A small image classifier, trained from scratch: widths [64, 128, 256].
Rows from block 4 of a small image classifier, named by matrix and row number. Rows with one number belong to one neuron. Each number is 128 + 24 x the weight over its row's rms, rounded and kept within 0 to 255. All counts start at 0. Numbers have three digits each.
After each neuron's rows are labels from the 100 images, of 14976, where the neuron reaches its largest size: "responds to" is what is common among them. Only what is clearly more common there than usual is listed. The data: stained colorectal tissue patches (NCT-CRC-HE-100K).
# gate: MLP gate (model.blocks.4.mlp.gate.weight, 512x128), inputs 0-127
# fc1: MLP up (model.blocks.4.mlp.fc1.weight, 512x128), inputs 0-127
# fc2: MLP down (model.blocks.4.mlp.fc2.weight, 128x512, transposed), outputs 0-127

gate.295:136145149132085178161160099118154146121100122168109140152106119119123115103097148106130191098106132117131141140113140125147150101114144107109129141149106160099157120112118115112174120116128088098111092121103098138097162148138099149119140150114115140104159138168100125167166099213099089140119115138127149098155121104142132122168119091156128119125143143143162114134145101153096109133161
fc1.295:147108141101175140120139095121124130136152126108139150077113161163122091126127090154120123126108136120160112143162132099090131154134146167134130136156095115139152130128148112162150172115109114124154131115101080163166157091131124122168148094129122098123144147083103094119105146128151129153154066126159129155137107088138162134121121150111125095181112102156102134076099141155137117116155
fc2.295:137137145146117128118120096143121140112120133129154106145112109106113145109120157140167170157159127101145150125082116123124165107118111109117108090128169185125091111139111105086153096145154132092083137101141148151104164125137181167116081120147113115113111129165131167159161102128109121115147141150086144080119105143096149158179103146123107128098149138099134109129157150127169108144154
responds to: tissue: tumour epithelium

gate.368:120123125121094142095089129087103152103143103143144116172140093120138121131134148095134173107123114150136137178130208144114112145097102063095100132118098135122164144142130140169123121117133155130155136155095135133163121133115094109133133122108106142133125121180128133127107172154149082124121140145100083125079139150122145127166104124109123176131136124087172148127124168142117133113117
fc1.368:142140154173119093095136144105111109165122126124120101130134153130111151125138142136128126109163102088112104087108124090152136108152144164140132098158175117137135095137137154126152119192111104114136162119113117138106109175154129130168129165121112095080121127097132125108126094121105148105171135115142132110104102161083133046095124120137133129129166147154142153142143126096124161163103
fc2.368:103104098140088140158137131120102120125187140120137111145117141127114136122108195175140117133114152096126156141130103121128137112117139151156078143074151142133101094100101139136084110152095180134136143128153127129141130145107146111123097177141140135124145131121130176094109164121109109132122162146096139091148138147154146104136100129118129095060152122156096107120116140129126101190115
responds to: tissue: mucus; tissue: normal colon mucosa

gate.59:149134141106132129141148090127175120124113081151107145106103106105135131135102111114111125108141127150113104109119154109158140145153116128107166110157130134160154120177139122111184107132127069107109123136172084113122107155134094177139108122123129126096092085121083115102153116174125146144136116096127129146073117143112122120122134160154153140100152177126174154173180116138125141139126
fc1.59:087111126161113125156169139121120114130123098113118109140119070132107124095103154118156107093129119138123148123088144124176090121156161135125090120086177117090104110111111171133091132132101167112139113099140141082124114150138133116111155160102127128134145114155155155119122115158117141137150153190119135086113135163150150102113101144102168147084183138113126119143160137096135129153110
fc2.59:126150114096151138143100139131124113115105144121143116128134097130147077129087108090119142061097135170130102125140136132131091185138122117108135159123134078124156140134123114150131144108130123141128095139144135114167080130102068120159103123125150122133085146112115056101148157089162146157131119117100131153101106128112185149157123165132100143138136155113138147146142136120129181110147
responds to: tissue: adipose tissue

gate.352:193139130110117146132135125100165118123097106132136143121104103126147076153123099102118117086109098144166099150160147116129103144131132091126145124146085140138132108143128134167168124108142126120071127147148125128157090099163117158166133089130140093081116145119100104108165138148162156084164086157164118159121094114119130110113130152151143144159127153171139129131122114132112157132170
fc1.352:159178098108103158115095145132127143115140147186129117116106132111119132116100117106135197089133115159093111138131175115160141134092122083084140153138112140136156134144137124130129105118142109109126099152118103146124102151152093153163125139103109141124077158157125098121125184118115119124103129112084116146068106141119154124168144131107156180138146116097176122135131124129099155131124
fc2.352:123096136117111110182149116106147087132120143148127156098125124144111094087148171144123120147111130109153140127141120116159135140144125162163102124119129163137155098116119117139081166134129141148123157138139154117125151064080123117129089131135140102159143150077106120126150127131118163148195098167154135107153123077146163135126099156131080099115095124150107115105076122140128102135156
responds to: tissue: normal colon mucosa

gate.485:129103157138074162085130130127136150128114097139115141121128111145123140141100156147132075101110107166174147125110120155151134115104113054125102148095129145144102141125113117152122090111132193105113148089109151127106116132112146125102124084138095133115128107173147129162168131103119154108134114172103151162154146121144132161128133140141151198109092127111135126124159144114140144141166
fc1.485:134158096121126119172148120135131122118157177139130111161143122079150098082150129143156159160111138117113109172191135129123132144121139139134155137134115113128116138112111123115137126133146125187108106124132116141112184120129076157119142132098138163145131163135105127102094158165125104121083136094116159083112097122116126134188129091116119092164105131119101117141119100182096100117111
fc2.485:122143142145120178171146107110146120116162142146099121124140134108117117088100178138167113147084110151102136143137090093123144088097138162137143134151121131147114150073136150134150133115114113160140099088135110122087136139135120116084112110102142174153164101145128121136119130134129150119147092110137183105172100116120142139171123097089147090133101121146131094131116099170127083164154
responds to: tissue: lymphocytes; tissue: debris

gate.115:098129146144099155180155138093114096115130117105128148132130144134121139118145155134160099136110117139119118125129070106121137132123150180170106112134121143127100105086118164130125144126099135160147121106153124123122142142117143097096119141134209145137156106097133145134115097137144129130139107108120158078183118109131113121120108106098137049086124145196120112127107120161153106155119
fc1.115:149141136160116149133159110073121112157147116141115109102116154153084125137099121108152122137133119101103132109167081085125154108127148177176157119168125149148124091127170149110144119155097114116129131113116102145109126150152129139128107131117134132108151157113089172093110110101092143131140117092142141091150102132112120087114128127109170078125127156194153146125107099121117124184112
fc2.115:098136142140097118170135125115092103146157139142121132123168106147101119119163166152103107129098155122112151156141123157123105123150151155142133134096171112147140125089104141112087108180110147174162124112110162118119121101073080114099118151131127126159141132137139138121108137106107150146188120154148155074146157095152176144139102157134086098105111155124114106131099119115116096139137
responds to: tissue: smooth muscle

gate.310:108099173110149129097111116117099167148150081139109108121135136133100126151142171164135114118133120149142146130089164092133155121138102115135103122106129107195196138120139114133120130179106142080189115130111139136136146150089126100113106085151112127118106078122128127108118125146123127121172125107157136169116140142117154114114097193118117163122101111113156120139157123119147125151105
fc1.310:152176105148114140174179090103109125118193148171121140151143103066135106128098162131155151133097159108099107146133129118161123139159102134146170159113141092124125128134116123115129151132117096163135052143168149104132104105119097143120090118130157129162099136152085125092103120145126147120147140127100135109109156156117123109174103124119128121107125161133127103136130129140102119148126
fc2.310:135138115129152097091096155121128134147096118119138134146154163132152133173160068117116146140137111121118094084142149113120107144119094104111105135145133111133153139152130116148146101153141113125124149175093126121167087170144153125170107110126126120074099132111145105106162125117119104143106161116116073171114125168124072105093151134167116156131147156140163153138135123112108174122085
responds to: tissue: debris

gate.253:166134085141127124117114158115130158132143143116122108126121134102103120170121126101140117159102107114128122125155141101174122096085111089131165152128092104117111093167145114134128128073112139142085113159160152087118068102169115178143124119127127153105126106136106108099137148114132144133155118124123094146141130172140103137103137115145184143144128125161168153111130100140106196161126
fc1.253:096159111090161130162065104148180125124092130156120147137147145128159157156136127073158139137117144155124153120153110138112097144115125115096143149153141121131138149119155183091172101107153099130156100123135088108105103134100126137116165121089138139147093118087135122141172130124123075148139125083106114145129095137127122149139167156101114146127134163082154117136147112132134103111106
fc2.253:121194106110128127133155089107148122106120118139156133140095145134113123133130140114146150140138161131145143122111161124149155138097125076146102089122118137149093104196133167085157100103139134108126127172145098112121147136115094155144102123145116105084128095146107127130138136185143085154138128118088082148106157165109083107144129139146143141124143163110144157118173128129087143124094
responds to: tissue: cancer-associated stroma

gate.81:167152149109111125124111108126145111131114146160146141140124138099107134118145103117103175116163143100123126141102135096141150128123129086132120089166161148144095102177135126098179091144138098092105136144129086127105103112131154165168133142132115107096097137128120094149171105155122117109156128147103088119115105131106119093136165172168124143120193172132137112124175109111093151131140
fc1.81:101105153082137123174130089134150103148138147109095185120134134132116134136140152134125145119113173133135167145133089154101120115140140126165089171122133112145115138136159155115111145123112113156181123104163115123126144092067115093092090114115147103174125106118149135143125108135121113143131134151155128140151157081143110149108154153094102109110168141142132074132097108097129083093131
fc2.81:151103095162124132117145135095115116097142093089158091113071101174132163138073133101149137107142129138142108125129137133136145129140128132139104116128064126096129091137116146152112190078125103115121118135138116136135135157162138124129100171138152136112178122112110157145108160147168126140142115114157113127101133139115125119129089088121175104109084143138142165129110147154186137141109
responds to: tissue: lymphocytes

gate.237:137091142096147096120144139156163094104115145111122142123105124138159109098153076118130118117118100164121098117120147144172099159133109163087129131139088126084128138153148115154129177081100114147137159157119112124133129127138130125167116130141152108113107129082152074142154153177165119163163100147150092144132118098113145118135133103109125167121146084114105143139110119163158159098159
fc1.237:130117110159158124101159132115114140137169108094126115080105126154114143115146123171091110140168156120111122136140131097117173123131129167133151094151115125151134153132154105110112169123158094134127140117099109131120188122165097129112164159149117154119158157121140135155099124117109129153128146138161130114134163090129101156096094098146105107111117064130073148139131117160158071105107
fc2.237:085119109162109099111134152125085132184131083128076080134148143178108163134132139143121122091160116110091142106140138134150112110126146137132133136119146155161168137130142149131107133171100156122141160118079142153114111148141070106107120164114086139117122157144127146127104170110080128176141133156120116106120157144152134128110107132117115126115160118119121163151094088131109114154083
responds to: tissue: cancer-associated stroma; tissue: mucus

gate.238:155140127132116157107076142104137180144132127149110101155155140102099130152148145159179144119125082132102112167151141121125114099107076099121137170143119113158147148134178140146138127140108124135152154141100110140100106144138101129103142126084106164128128108165123130125111168141097090096129139072134117141124131159100119107125156101090142149163121116136156103141118082142077148138084
fc1.238:113093117153155094177148137099073126127160123109130124134136138131107136104140142136133134131122135083128167120108140104151125122127127168154078130096117103100118118094120156174074177129123153142155127171119164105139117118100134088133115139138147125148168160100173109130119122154137143166163145133149080109176155124164129118121107137130101077118140095126094106100078135143141120121116
fc2.238:116141100137123120142184083104108074160147114104108115086123113151133093132103118114104134118103180120166128116157149120133121182135150139175118157118099104120116101147149149149088127159129178107141112162122162120149125110106102127150123134167106088125152164133106161103108132108115147164139106177122105142112114112142155096141085154149134127130125152138070162117101105128140131146113
responds to: tissue: cancer-associated stroma

gate.1:109104113121155134120120107129119130108131109081119144081107157187130159157103119136095120137144168135136151097129117151101150152163168136133143139107168114135158114116118121094101131093086103123139113125150122138168141119105107112126156158135152097166138117079149114150105111081169116126145135139187154120124171110155135131080116123101111109111143138110101163101135167078165142111131
fc1.1:169154163194110135128163154133114086122122153123136143124134128109096144114085123122117151126133126090095091136108107165182101163159126142140148152130129134100070125120115146116088132133113101120106163127119134151107107119128155139129144198142094132146171191146099140148171099134091122113129098108119136097144112086098119102116122128164134132111136142139105113104118121122108147159151
fc2.1:132140144109095152106109103130166123126100130122142135130127097148114154145118135138150128143152155116132159154129098170089151104121111086142118124117173145136075130149158176094111064149134145080147164095119125126118133110124137152128153131086115122130110131173146184121143140084098116101140140132108153113105116156108142149113155176114120157123083163128174124128138136068098148134117
responds to: tissue: normal colon mucosa; tissue: smooth muscle

gate.75:121153132143107164126169113098099157135167122127122112182125089107138097107084157130123141083120135138143123164100185149148117116115133087125121114108103117135093154116106151163098144119127151082148102128076146146149106116125087120132148120128095133130151143193092143135106160160134156099125079147098120130087144148125163130144107139115117151160106150112118133143134150134083155124110
fc1.75:140085143172122129106143120090118120179167102078107086118155129149096123147127134165138098138156105087168106115154109104115156125149167136153144086156141109135094106126120140127135134161116131112115120090129119136101134126158124144125170146137125116079153148115123177111116110106094145083130111146159159094125095145110120092094091144136150116137140159171111161123141105104136155166115
fc2.75:075114082127083170146150120161148121122145119085125098151121097116131157113092173121134094146135141115149157116139098111135151091105126159162126135086164132142085106104128161115083088121125176099132147129123136117116136120121161117106128151148125136136141131140161188097109159102126150142099163126095148114153120166124136114117147112118134090079142136158102131176140125132115114167112
responds to: tissue: mucus; tissue: normal colon mucosa

gate.21:185148141121116175128115129105150119123098152175126151116121161112111099157136121163164130122094108151119095131171088099132123147137137102129108151156120127142135111130142118114166100116106107136110106100133081133122086153152115168159118125095173130093082130124095102129151133107130122086115122093080143140143100168122110111134151131130158136151130157177180123107128112122095173158125
fc1.21:154114148108093164097134131135150142165113112173100102116113134124152121153134092108135148061149111146135115125147128122113149173122153075123123127158121135146151130145131111125145091148130119077104109101110076154113121159171109163179142117119130118067086128121117122111151139114107119122122147120113142162113091142146139106110152149127160152136162150166175148134161094087120131147103
fc2.21:129179125115113131105108147143153127104091112165134104161137138104149147124142132122159135124142106136093112118144111134121135099102093094129129139135155143167135142122129131113160073141156132127124153100096105121128118176151100154136118119061144161079061131155142100137139148113105093113144176109083142122132104174099099149126167104105143155137130129128185134157124134101088130139129
responds to: tissue: lymphocytes

gate.121:094128134151139096128108144145108149139129159126125119201164106117093139096160132126113156195165130076102158096092156129148131052102130130124121081120178102102127130117123153074122124156129134132159145144084151095115113107118140116106101125129114131126119125121167089142129119154129120132154191110125129112125150148131126123143137103120086136126141119090127124134154133115133166127114
fc1.121:139151138115107134092103132125152143154094136180115110131133147141137128138130078084105148102116097122123108126133157140136121134107137095075182107152128142129163145141149108126170086135149120088102137122116098141101124139171075178158150116104085127096109152148110114132173138128096144133088122115107138141096101139131138125143159110149139168149135142122175176145162091113107151114126
fc2.121:131132117115143176129130097127152118075113124116119115116108146124160117136135110134145103148110152153108068139163044115090143150133126137167122164134125111154115129126165160112130087092105135153182123124099080154146106140122134161126127110105177159118113137137134122107118166083126093148139142120127126121152120140117101145127153143120143103104076151175105137144112085137128148151092
responds to: tissue: tumour epithelium

gate.296:184157121141108170098147089108138112081143119134169104125098135126120118149104150127123153135124106124130134147133153081141172117091084123130143166156128153153094101194136127109184114121134125109088135136111101112118122116149111155143110123158110141083136124184107116157147130131150100112108116111077113127109110149092102130175133111157169133150106144114123126091142139152116147153148
fc1.296:123143143177112107123117125105129094191120138099108138135172159116099114140162117136145093173103104088131127104156125077136106112087146135155142090153131101113118121116159180120140111161113128176144137137101124129111107136126128148128146115128133121089154129119117143115125092147095139147161111141108150117180116144109113100107130116142125094136146145204159146121121095158112134184101
fc2.296:106105118163092137101124096141172143143093115147121116120159080104137124128110128108150108210112117110134121103175109126138112134112104124109142124169128110107114149127152144153144099149143157089126158125085131124111106127140147161117151130087067147116137135158106170115135162104095124141105127144104134139120110167093146118147143118133123164112074143121176165166129103163121153146123
responds to: tissue: lymphocytes

gate.137:108132092149096144169161119083103170161156148128083093109131134134099082132124117128135129088112126094135112111160145104123147161134184135155148119129126151135138123112123124136115119135118145123085078133140142127128108121167086175142126114126111114109134180111098138079115142106112173151094142164134132097136123156190134108140109115127139092137143138149113169126114085097115152162108
fc1.137:126113160109118055104090171159154087135106130158143147149143128111129154125178115156104113116138118149108114160152122174126066137155113105083096114162108124130143156130116092183134132147122131169122184107122104157146100142101126107150128171097141148097108131118120107130156144133130109117108102142084121142117134104108127125124144124146093161137158131135148142141112129173089126109135
fc2.137:114127118139120146180145114129147146134144168079115106095132125105164110131113116115149107158085113125176092089131118121129163158087136109124165119135084095146075121099129159104126130100152110140108082141142144098100113088129141143111132087164113140130155128098142162157156118115145190167159108114130135159156128135135123154156118126148136082118090166130115149138116102162146135131136
responds to: tissue: tumour epithelium; tissue: cancer-associated stroma

gate.119:138155081142126143110092152121130151126098122152162103135108105123120114115124087104151163140168137109128114129126142115122146128102138082109131062115129161092131122150114132112158093137149110087092136131111119129121124154193167173155151160096111151103123136153129140104114125152112107123147161117111122083068097181103142099130121111139157146119131136130149157136183137116148166149109
fc1.119:093108089158141122123164101110106153128138105100113115129105137176174146164094096150132106128136174146157126090147138132100141125145149149149076129104109146079135125107127153145089139103149120114149100125143141163138160147177146119112129142126138111154179142094122174143091121120136120162114124142155107143111146144153098132116098092085154106136122143110089166139109133139170108111086
fc2.119:107140155127159116126121121164146135144077133170103143183181123088156123112155109086145154159138103144115132121105123147136091127092117093098144119138139140106126195104134139120136102157167175130153158123087157153105116134118183113108113093106101151137104146163145109146152115125093106124109120140103120144131103111120133148159157104085104167155115122092116107146136125137124116119160
responds to: tissue: mucus

gate.56:132092099094159119116124086120151155102130117106154141122119100122144105164144102163128107200148167121173111164148102127090145131124100131170124129133087085127101114169148129099126127118149169108183126175124141118137125087126122155093131084153143118139121116096099166108093150115137107155160119125168105155122144124117140152142121165146130135102095117127098102133111152149117143128104
fc1.56:147161141101118179122148079121146120119138157136125135107102143164148110158114142159098109109098153116148121153152107150110156164149129131177163132155113125128116123134130119073120112126113105089144092137151137151127120087095086149120133103166126079135116148137079147136155123096134147130180065135133165139138116094135154141150132160162098114153099137143108087108122132130086123133164
fc2.56:150123075120164133089135125117112118107085094123169127103119146161148112152123071119138117138112134121148112111172122091104127145137098154151120136142093142119182102119116087149130131133143116100100129155141140141181144159189125126165161132130145122099112159133102134081104138112134141141092144114132123138119079152110132081117103090137165121150109087160120172111095157110133129141130
responds to: tissue: adipose tissue

gate.455:154135093140122158140162144141114108135165157134139110101088108097073133101086131120108170133145146103116117171121150135154150145144150125147122123094091148117092097151126115130106134134087128095104148134124128140119126107125148145144131199170101133144156152171127152107124168111114166136125121137131125090110122090123168099121098158156143092102161105175090135103118116110145148170145
fc1.455:158160125109122142162136104104146092082127133157154118106084150121132101128119152154143150091116142146130116137116086107114173152167119143141093135135170157196129089165137123088163085127119095140107109114183093140124133139081111154153088140143163128108107135113109116144152112107152109111122143127089147114125093127104130122148120175132147094126152174131113125118113139109127129131170
fc2.455:128120145104103137162178110133157089145108117109108157125133150142153095121147129181112089111115141115131075104146104118143147153169162148174120119159156108167117103108106141108130094161142146149105121109163113153141156137119097127137132115156168114085116153067113116103168088139126134106115139129128140134164091117147096093098139098145110095115124145160083107126145132110097105136129
responds to: tissue: smooth muscle

gate.496:129124125122141118151137132163124122120117102125117138081079175116148157127089105121087161119173173141104107080109108112124153121153165150117110126112135131141154105123127141134124100102132077101123106124180104137149125153132142125163122149134160106148116102079139106121116106100145171131123155108132113144113136134155119114101145180136129100076172179116128164167125137121157136104079
fc1.496:083122110169128103142167129105109086135137094143130094141139106149135134109142128079128108167104122160140161143162162112136106127079137140121115096130097133112124129105118158170118123148137181165129126120082148133128124170126127086122105124114125177117160151139130139136105137104126117167128086141104140121123106105135122143203100088112142121138125147103116186116100120181140100145142
fc2.496:092109081140134128137147114141092160133155112123137076143118125113130161121090134118129128169130164107115156106151103089142148098133116166150110125079149126117151099101115127100087101128126164085131139143102132106152136161154156135155127145125131134133111141127156172078067162098124133158157173123111123093137134176155150104135109142118141103097126109134100163135124141125143124183095
responds to: tissue: lymphocytes

gate.372:146146126182129137142115145102117086101112172126136136128134162142107143141086122115156136155102130114106135097133091127185096127125142163127134177151140121081109068103134149130139143085094130154110113118144129122129086127141138131138126176114154131144136152110122111150185095116130125118155107123105141103170092132110114110153161089105180127136114153141127126069113125110155163160139
fc1.372:168149127142135103174161116122138132115147145194131147125148123084124097133127099124139124114120133115079084132140095151140112125181095110137150129123109138106116137131108099125133159131137098147098128128174159087115108097160145172101056119107132147169095127160114150099134105132096160115143156130143106109127139121143047147128121127152129146119117151136147081143093131140130140115124
fc2.372:127129105163120093131112102109096142157108159160131145133145122126113124171117093141136155150125174071128118126149128155098091158135109101134105128117136138053112128163131146147116118155127137115131174169104143126142082115128151155158111148112075105141130161135130160100135144115085092157145164154114067113118161158139115109148132150160106150120128151138132116091101120109128162139103
responds to: tissue: lymphocytes

gate.114:089117078147122132090131181136110126126136116089151141122131141159149185126145161098127096170135120107145170101131146100160127133090150124112130112117119126129140113102127141124118140104130162153117124158097139087141142141150149100124183176166133131108135138102169113149137130098144111121115130144093108105157132130134130121115117080147137151079120067135103172096154127109171088136109
fc1.114:134121117104162104123145109156155169153169125137109106146149077105154098103149091142112091139145119140100110153167123148084146121139115137117174111132095112143112181160122094112143120142180133139114129094122130133110139114147112166098109085110108175110099124155114156100083161125105134133100149121139131152100158126141099186125119131126113127132104134134125125179148132170112122081103
fc2.114:150132121162103152130128073087105134153134137145117149092121151145097134186113115151165133158092143083150103136174107105073131151101134119170118148141079174098115117142129151158145130124103114138123116134122103176133103134144160153153115121125106119112171133116086158103118137119104113139137114143120104128154128147142108111156120129125148098142087157176137136085093091155126123164110
responds to: tissue: smooth muscle

gate.306:130086121119114115109106149132128126136111094117138126144106132133133155097101098125078130105151133142097112095092173117131124095120112121109106111135149121120161124145121133156140094129115110093130162159096107134176121157150125124191155140100133101110132111110165080118127127191138138140132155161157071147107124144127148103079150130130113146088191115140143168150173152103152142121121
fc1.306:134131133108146130124088104141149109103077126109171147114099094165166116158143126110117126155077135133175157138153142155110102161106106105141100131139072152079122093141102135111121134100138150115120137186126148128157128101113122144135137142152132104130154119118098153114159156145147084161152074138117102146104097098135151131151124160164134126138099094125132127093114160163148113112161
fc2.306:118095135166131110166138125079080081144159088135113157110135149165092149111123134125106131119119131127111121097139100124145109109180161154159106108145147152136159101109104130173112139174094117143120133101156129117172135167151131093137115145103154132111141154099125116119136097139148131110140121151160137074148107102172118100105084105129122092129147152162117152093096135091148121141146
responds to: tissue: adipose tissue

gate.367:182166134154140152114098096077110144140124119141120094122137188135101114152116089170142150131156125092124101082149109061115179090122117145160148139178121127129158109127136138102163124137123066110126090126123117141109132161174121148126116097108143127106130136106103117131108098125137125108144132079181137117147114153114108107125127100124146098153135153140153124117134117116126157151129
fc1.367:100139099152135102162135148145090143122154156141118111177146113089137132055095153137137144141134139131061146126087162122155118087104129164094139134093161106100134164084121146139107135135133144145147121144099156102130105128110134120115103133114120156166129137130174098117090145170118146145140162108110119107120152130143162144164129121100096120097135094085097103154126132170137129131116
fc2.367:130161136139111156101106096132137126116116128144128111176172145095137166129136154107151142160145097108113152152139101112122141062078097131124164145142143140153123141128132117096165081132130126119132135113080117153092106154127132138112137105096101172090099128167138133134127137135106093110116146112100145134158114169085101137164181079094126134134101138136154123142144120150074108157136
responds to: tissue: mucus

gate.252:166136110130088145116141108111142104104129124138155107154091118115146143140134139100135110119164109087129103163126140106137181166114115137159146107146141160134086064191119130098178113138129110117095144140152098117103084119163132157154143157175130098085106132135114122134152101128134091113153117122094094109098101145103126093152128153139148124113172144139124122134177126132108159152129
fc1.252:114118111065134133159136107181143136127131155134100173116106107096130159116110137132115165123140179148142154169104151203132115151120135086116137170080113114150104150143140125118113127087137142124143137139138129120123137085059119120111108109138110118180119102139132136145126143136118116135112112131117094175114174086149139165135146170110117149126141130101119087132125104126105137094120
fc2.252:164139127105147103130136102120109128080139126119176137126068116131143140117111130124105186086162158135159142161083166147128148143138117122121103098111097150089120098171109113109118176088140105108122113142161138144147154118112124132149103143166146081143130140122091117163117117155171112139154108140131102129080148104123143137150095142123151127135141116100099135101115183140146127088160
responds to: tissue: lymphocytes; tissue: adipose tissue

gate.180:177155103170148149128124109100124156128121087144133094121112161128120145137086100137167134115152146098130122107150095063131168068129129166138149121167115130109157124115126141128146130123164071107129100103129103147112147147192137135124170141076144139143157138122088151160105092124114126095136134090159151119113107142115116093130130086107149116164114130104138115143117131126156126129122
fc1.180:129116133101156167092104101123185126108081101099130134095117136165138135193132114101148102160138113140167121119143086124068147138128104122151133148150117144165121105171164137080161088113107123110130125112162111134111148135128154132104133093137140122101122073100118163126154120098144093124099118114152137172144111146103113130093139148143147141119116168147172149131161118109141139124127
fc2.180:085123100136107175117154103126140123106146116110130108160145135138156142115118149103154103174125087131104136101153086082130169068095108153151140122133155129164141127093125128104126101117129137127131135119096125124122143150149111105110110100122142171097121112126170131121132140105147128142137158088107167122180103174120096121132161054109123094095106120150138161158147139157105108153125
responds to: tissue: mucus

gate.420:127130116101121151118146111149130123126106121143140194060077128175152151117118123148096130091145180139139127107126132180126143111136132110124129119132098138102151125130120115116092137105153069092112123156154134108151165132151107122127145148129126083132144111147145155162147105104131132153140143146168119158117166103139101112096112100181127167101126118102152125146127151091157086084140
fc1.420:134162124116153156129155136136159163158080146168090132127114150129133103093119124142149149116125147117106092122092101120140125124123149119092144142160140096136152161110187145102168103129137117105146098119097068163079145161148106153109124138103127135099119144110107105155163130184103129141108155112123126137168120136123138092137155071116134140139116106140129115152164070126105099131115
fc2.420:151146112095121152137117103140180131089108126099143123128133134080156167150126144131133109147156120137133103144134088129111148102113062120134136170136136099185082131144167155085128106103141104124143146157131111106101096120105156127100149099141128156105117097128141139172137129107147104142135121078127110172151141148099087145117170155146138125113094162134134097164129112151079133116113
responds to: tissue: cancer-associated stroma; tissue: smooth muscle

gate.507:154153094134111131125075144108124131107119106127148133093060164105112151141124136154142155128155125139124108119112142123113158095148117085132080112104068166121133081114113121131122148098121097125092124162181129080121110159145145127150123132135154130120130056130132147122112149133167138132133132106138102130126149142103119121097120150149180105090167135149165142140115121157147170132093
fc1.507:140181077152177156120150107110138132115137160150167128116104109144140105122128084111113095147142124124108100134150094133122152135129128128100147103164078157093101132164146092104146111121165100124100161116133126121103161096167131156093145161132104159120149151168116194153136150123102095110116116107127123108109131081119096139153096081162138124137113104144133123116162123146145131117140
fc2.507:121119150110124090146151160128105138168099114183120158190166134106151129105165093131128116117151129111114120147116129159140093100134132123141119072158139152128118157124087121176146119151169146143114157107086141143140103122145178122143074101105104115123115147079124075128173095125100142100133126144113112137137133090152127166123150099121082115127131122135121083141131123111129107115122
responds to: tissue: cancer-associated stroma

gate.305:129098120162135113119163135139140143152198114104103122144157113127135144122129133120095069122133111142078113132151088158146106154182127138116184103113138118137109178138126085157124167110122127160102134077130135135123116124160147139100126125113109180124135167155127145111128117119100143128134117153129134120142161124144084165080096097131123129083095131165103152145143122135131089099117
fc1.305:086110125124139137109129128118106113113120147111124161120117134201152152121096154123093106143114163136124158083107136146151096127129153158099117140119149088083142123119156157109100163090091136137167106143119138100164100138110099094120140175144145109136130118090165101170145123134164120152133118159101123141159195111152143111138107112125112158081141100107123148088142149104154131136132
fc2.305:112108098123118103157151109110103109166154124121124131114141123159146137165133111105078104092136176092150140138162147163104108164151123143156125137110111124110104120150126146153089128150137144113119137176127163119149078096106114119144128144160072098123139158133116168112143131089112131192128120172129082140111152118161120136143111167185100134101132175120115138131089118124120110124113
responds to: tissue: cancer-associated stroma; tissue: smooth muscle

gate.299:115135094135119107099086149120111156125128128153148112196155099106166139164132109112124136140146137136120122125134157154086104093126103072107099106104156108103154146126091132123112102145167151141141134139099154122151095151138127111121132144105128145129106137157156150105106150116132090114100203103103095131100143183114121129128132122131117158101135136116175150166150165098123140111077
fc1.299:124138141103138146168155100131092154111149144129128137120118137119127107104105139148085141133132179131142158148106121133127159126128125124122127150119089132137114127103083089114099158093131112113122090130140169094144159086086129118113106095157120136166147105130122125156152135144153151149160112136120133135175163076172120182169116152161081109132114128109095077091128148167135111104160
fc2.299:165170147113131150141111125129150158097085140129154127116121122105139127134123133115127167133148111117166122143101132134154162133130096110117174132153111123131098117141108120104136143087167088120100097126135150119102159087101163148096145099168119113158139096103104117168160074134167133093116090077163137164124120102122114157139156136159109139151094146107149097122152153127135171095166
responds to: tissue: adipose tissue

gate.144:179136151147098113099118134090146121140167105114101115153130181122095158163129156148145101119167098128094111114117126102144144114142115154126143128143133133162124126169185104130172147127081111129145126106150116157105104150120147122124091095151135122111117097096134131119107105143113154115127135119106085132128157155101092122094133122103149117085172163181153150150118104173110143159099
fc1.144:137153119166080151135130158095116167162125149142124091120107148136112118112129141139142128121134114074132122099117136099137154092088153117111135091142129139125114098142124169110142098146129133112100133142094100109104118154169102182143162178129098132066160127132128145115165151175094128130129157120095117082153122159145121089143125089162156122117116113158140135124157105108134150166095
fc2.144:141167147086138132137138103130132136083112161131143101117096149126142132125122143144108164086144186142129104159078115157126163163118105119118136157127151079148104120139126117070122105077101107144165100127139112118133144108077129163128076118153168109132085089115140118142145135135146100123170130100135123145112155124138118159148153161153103144107112178106134108111146131126119169114129
responds to: tissue: cancer-associated stroma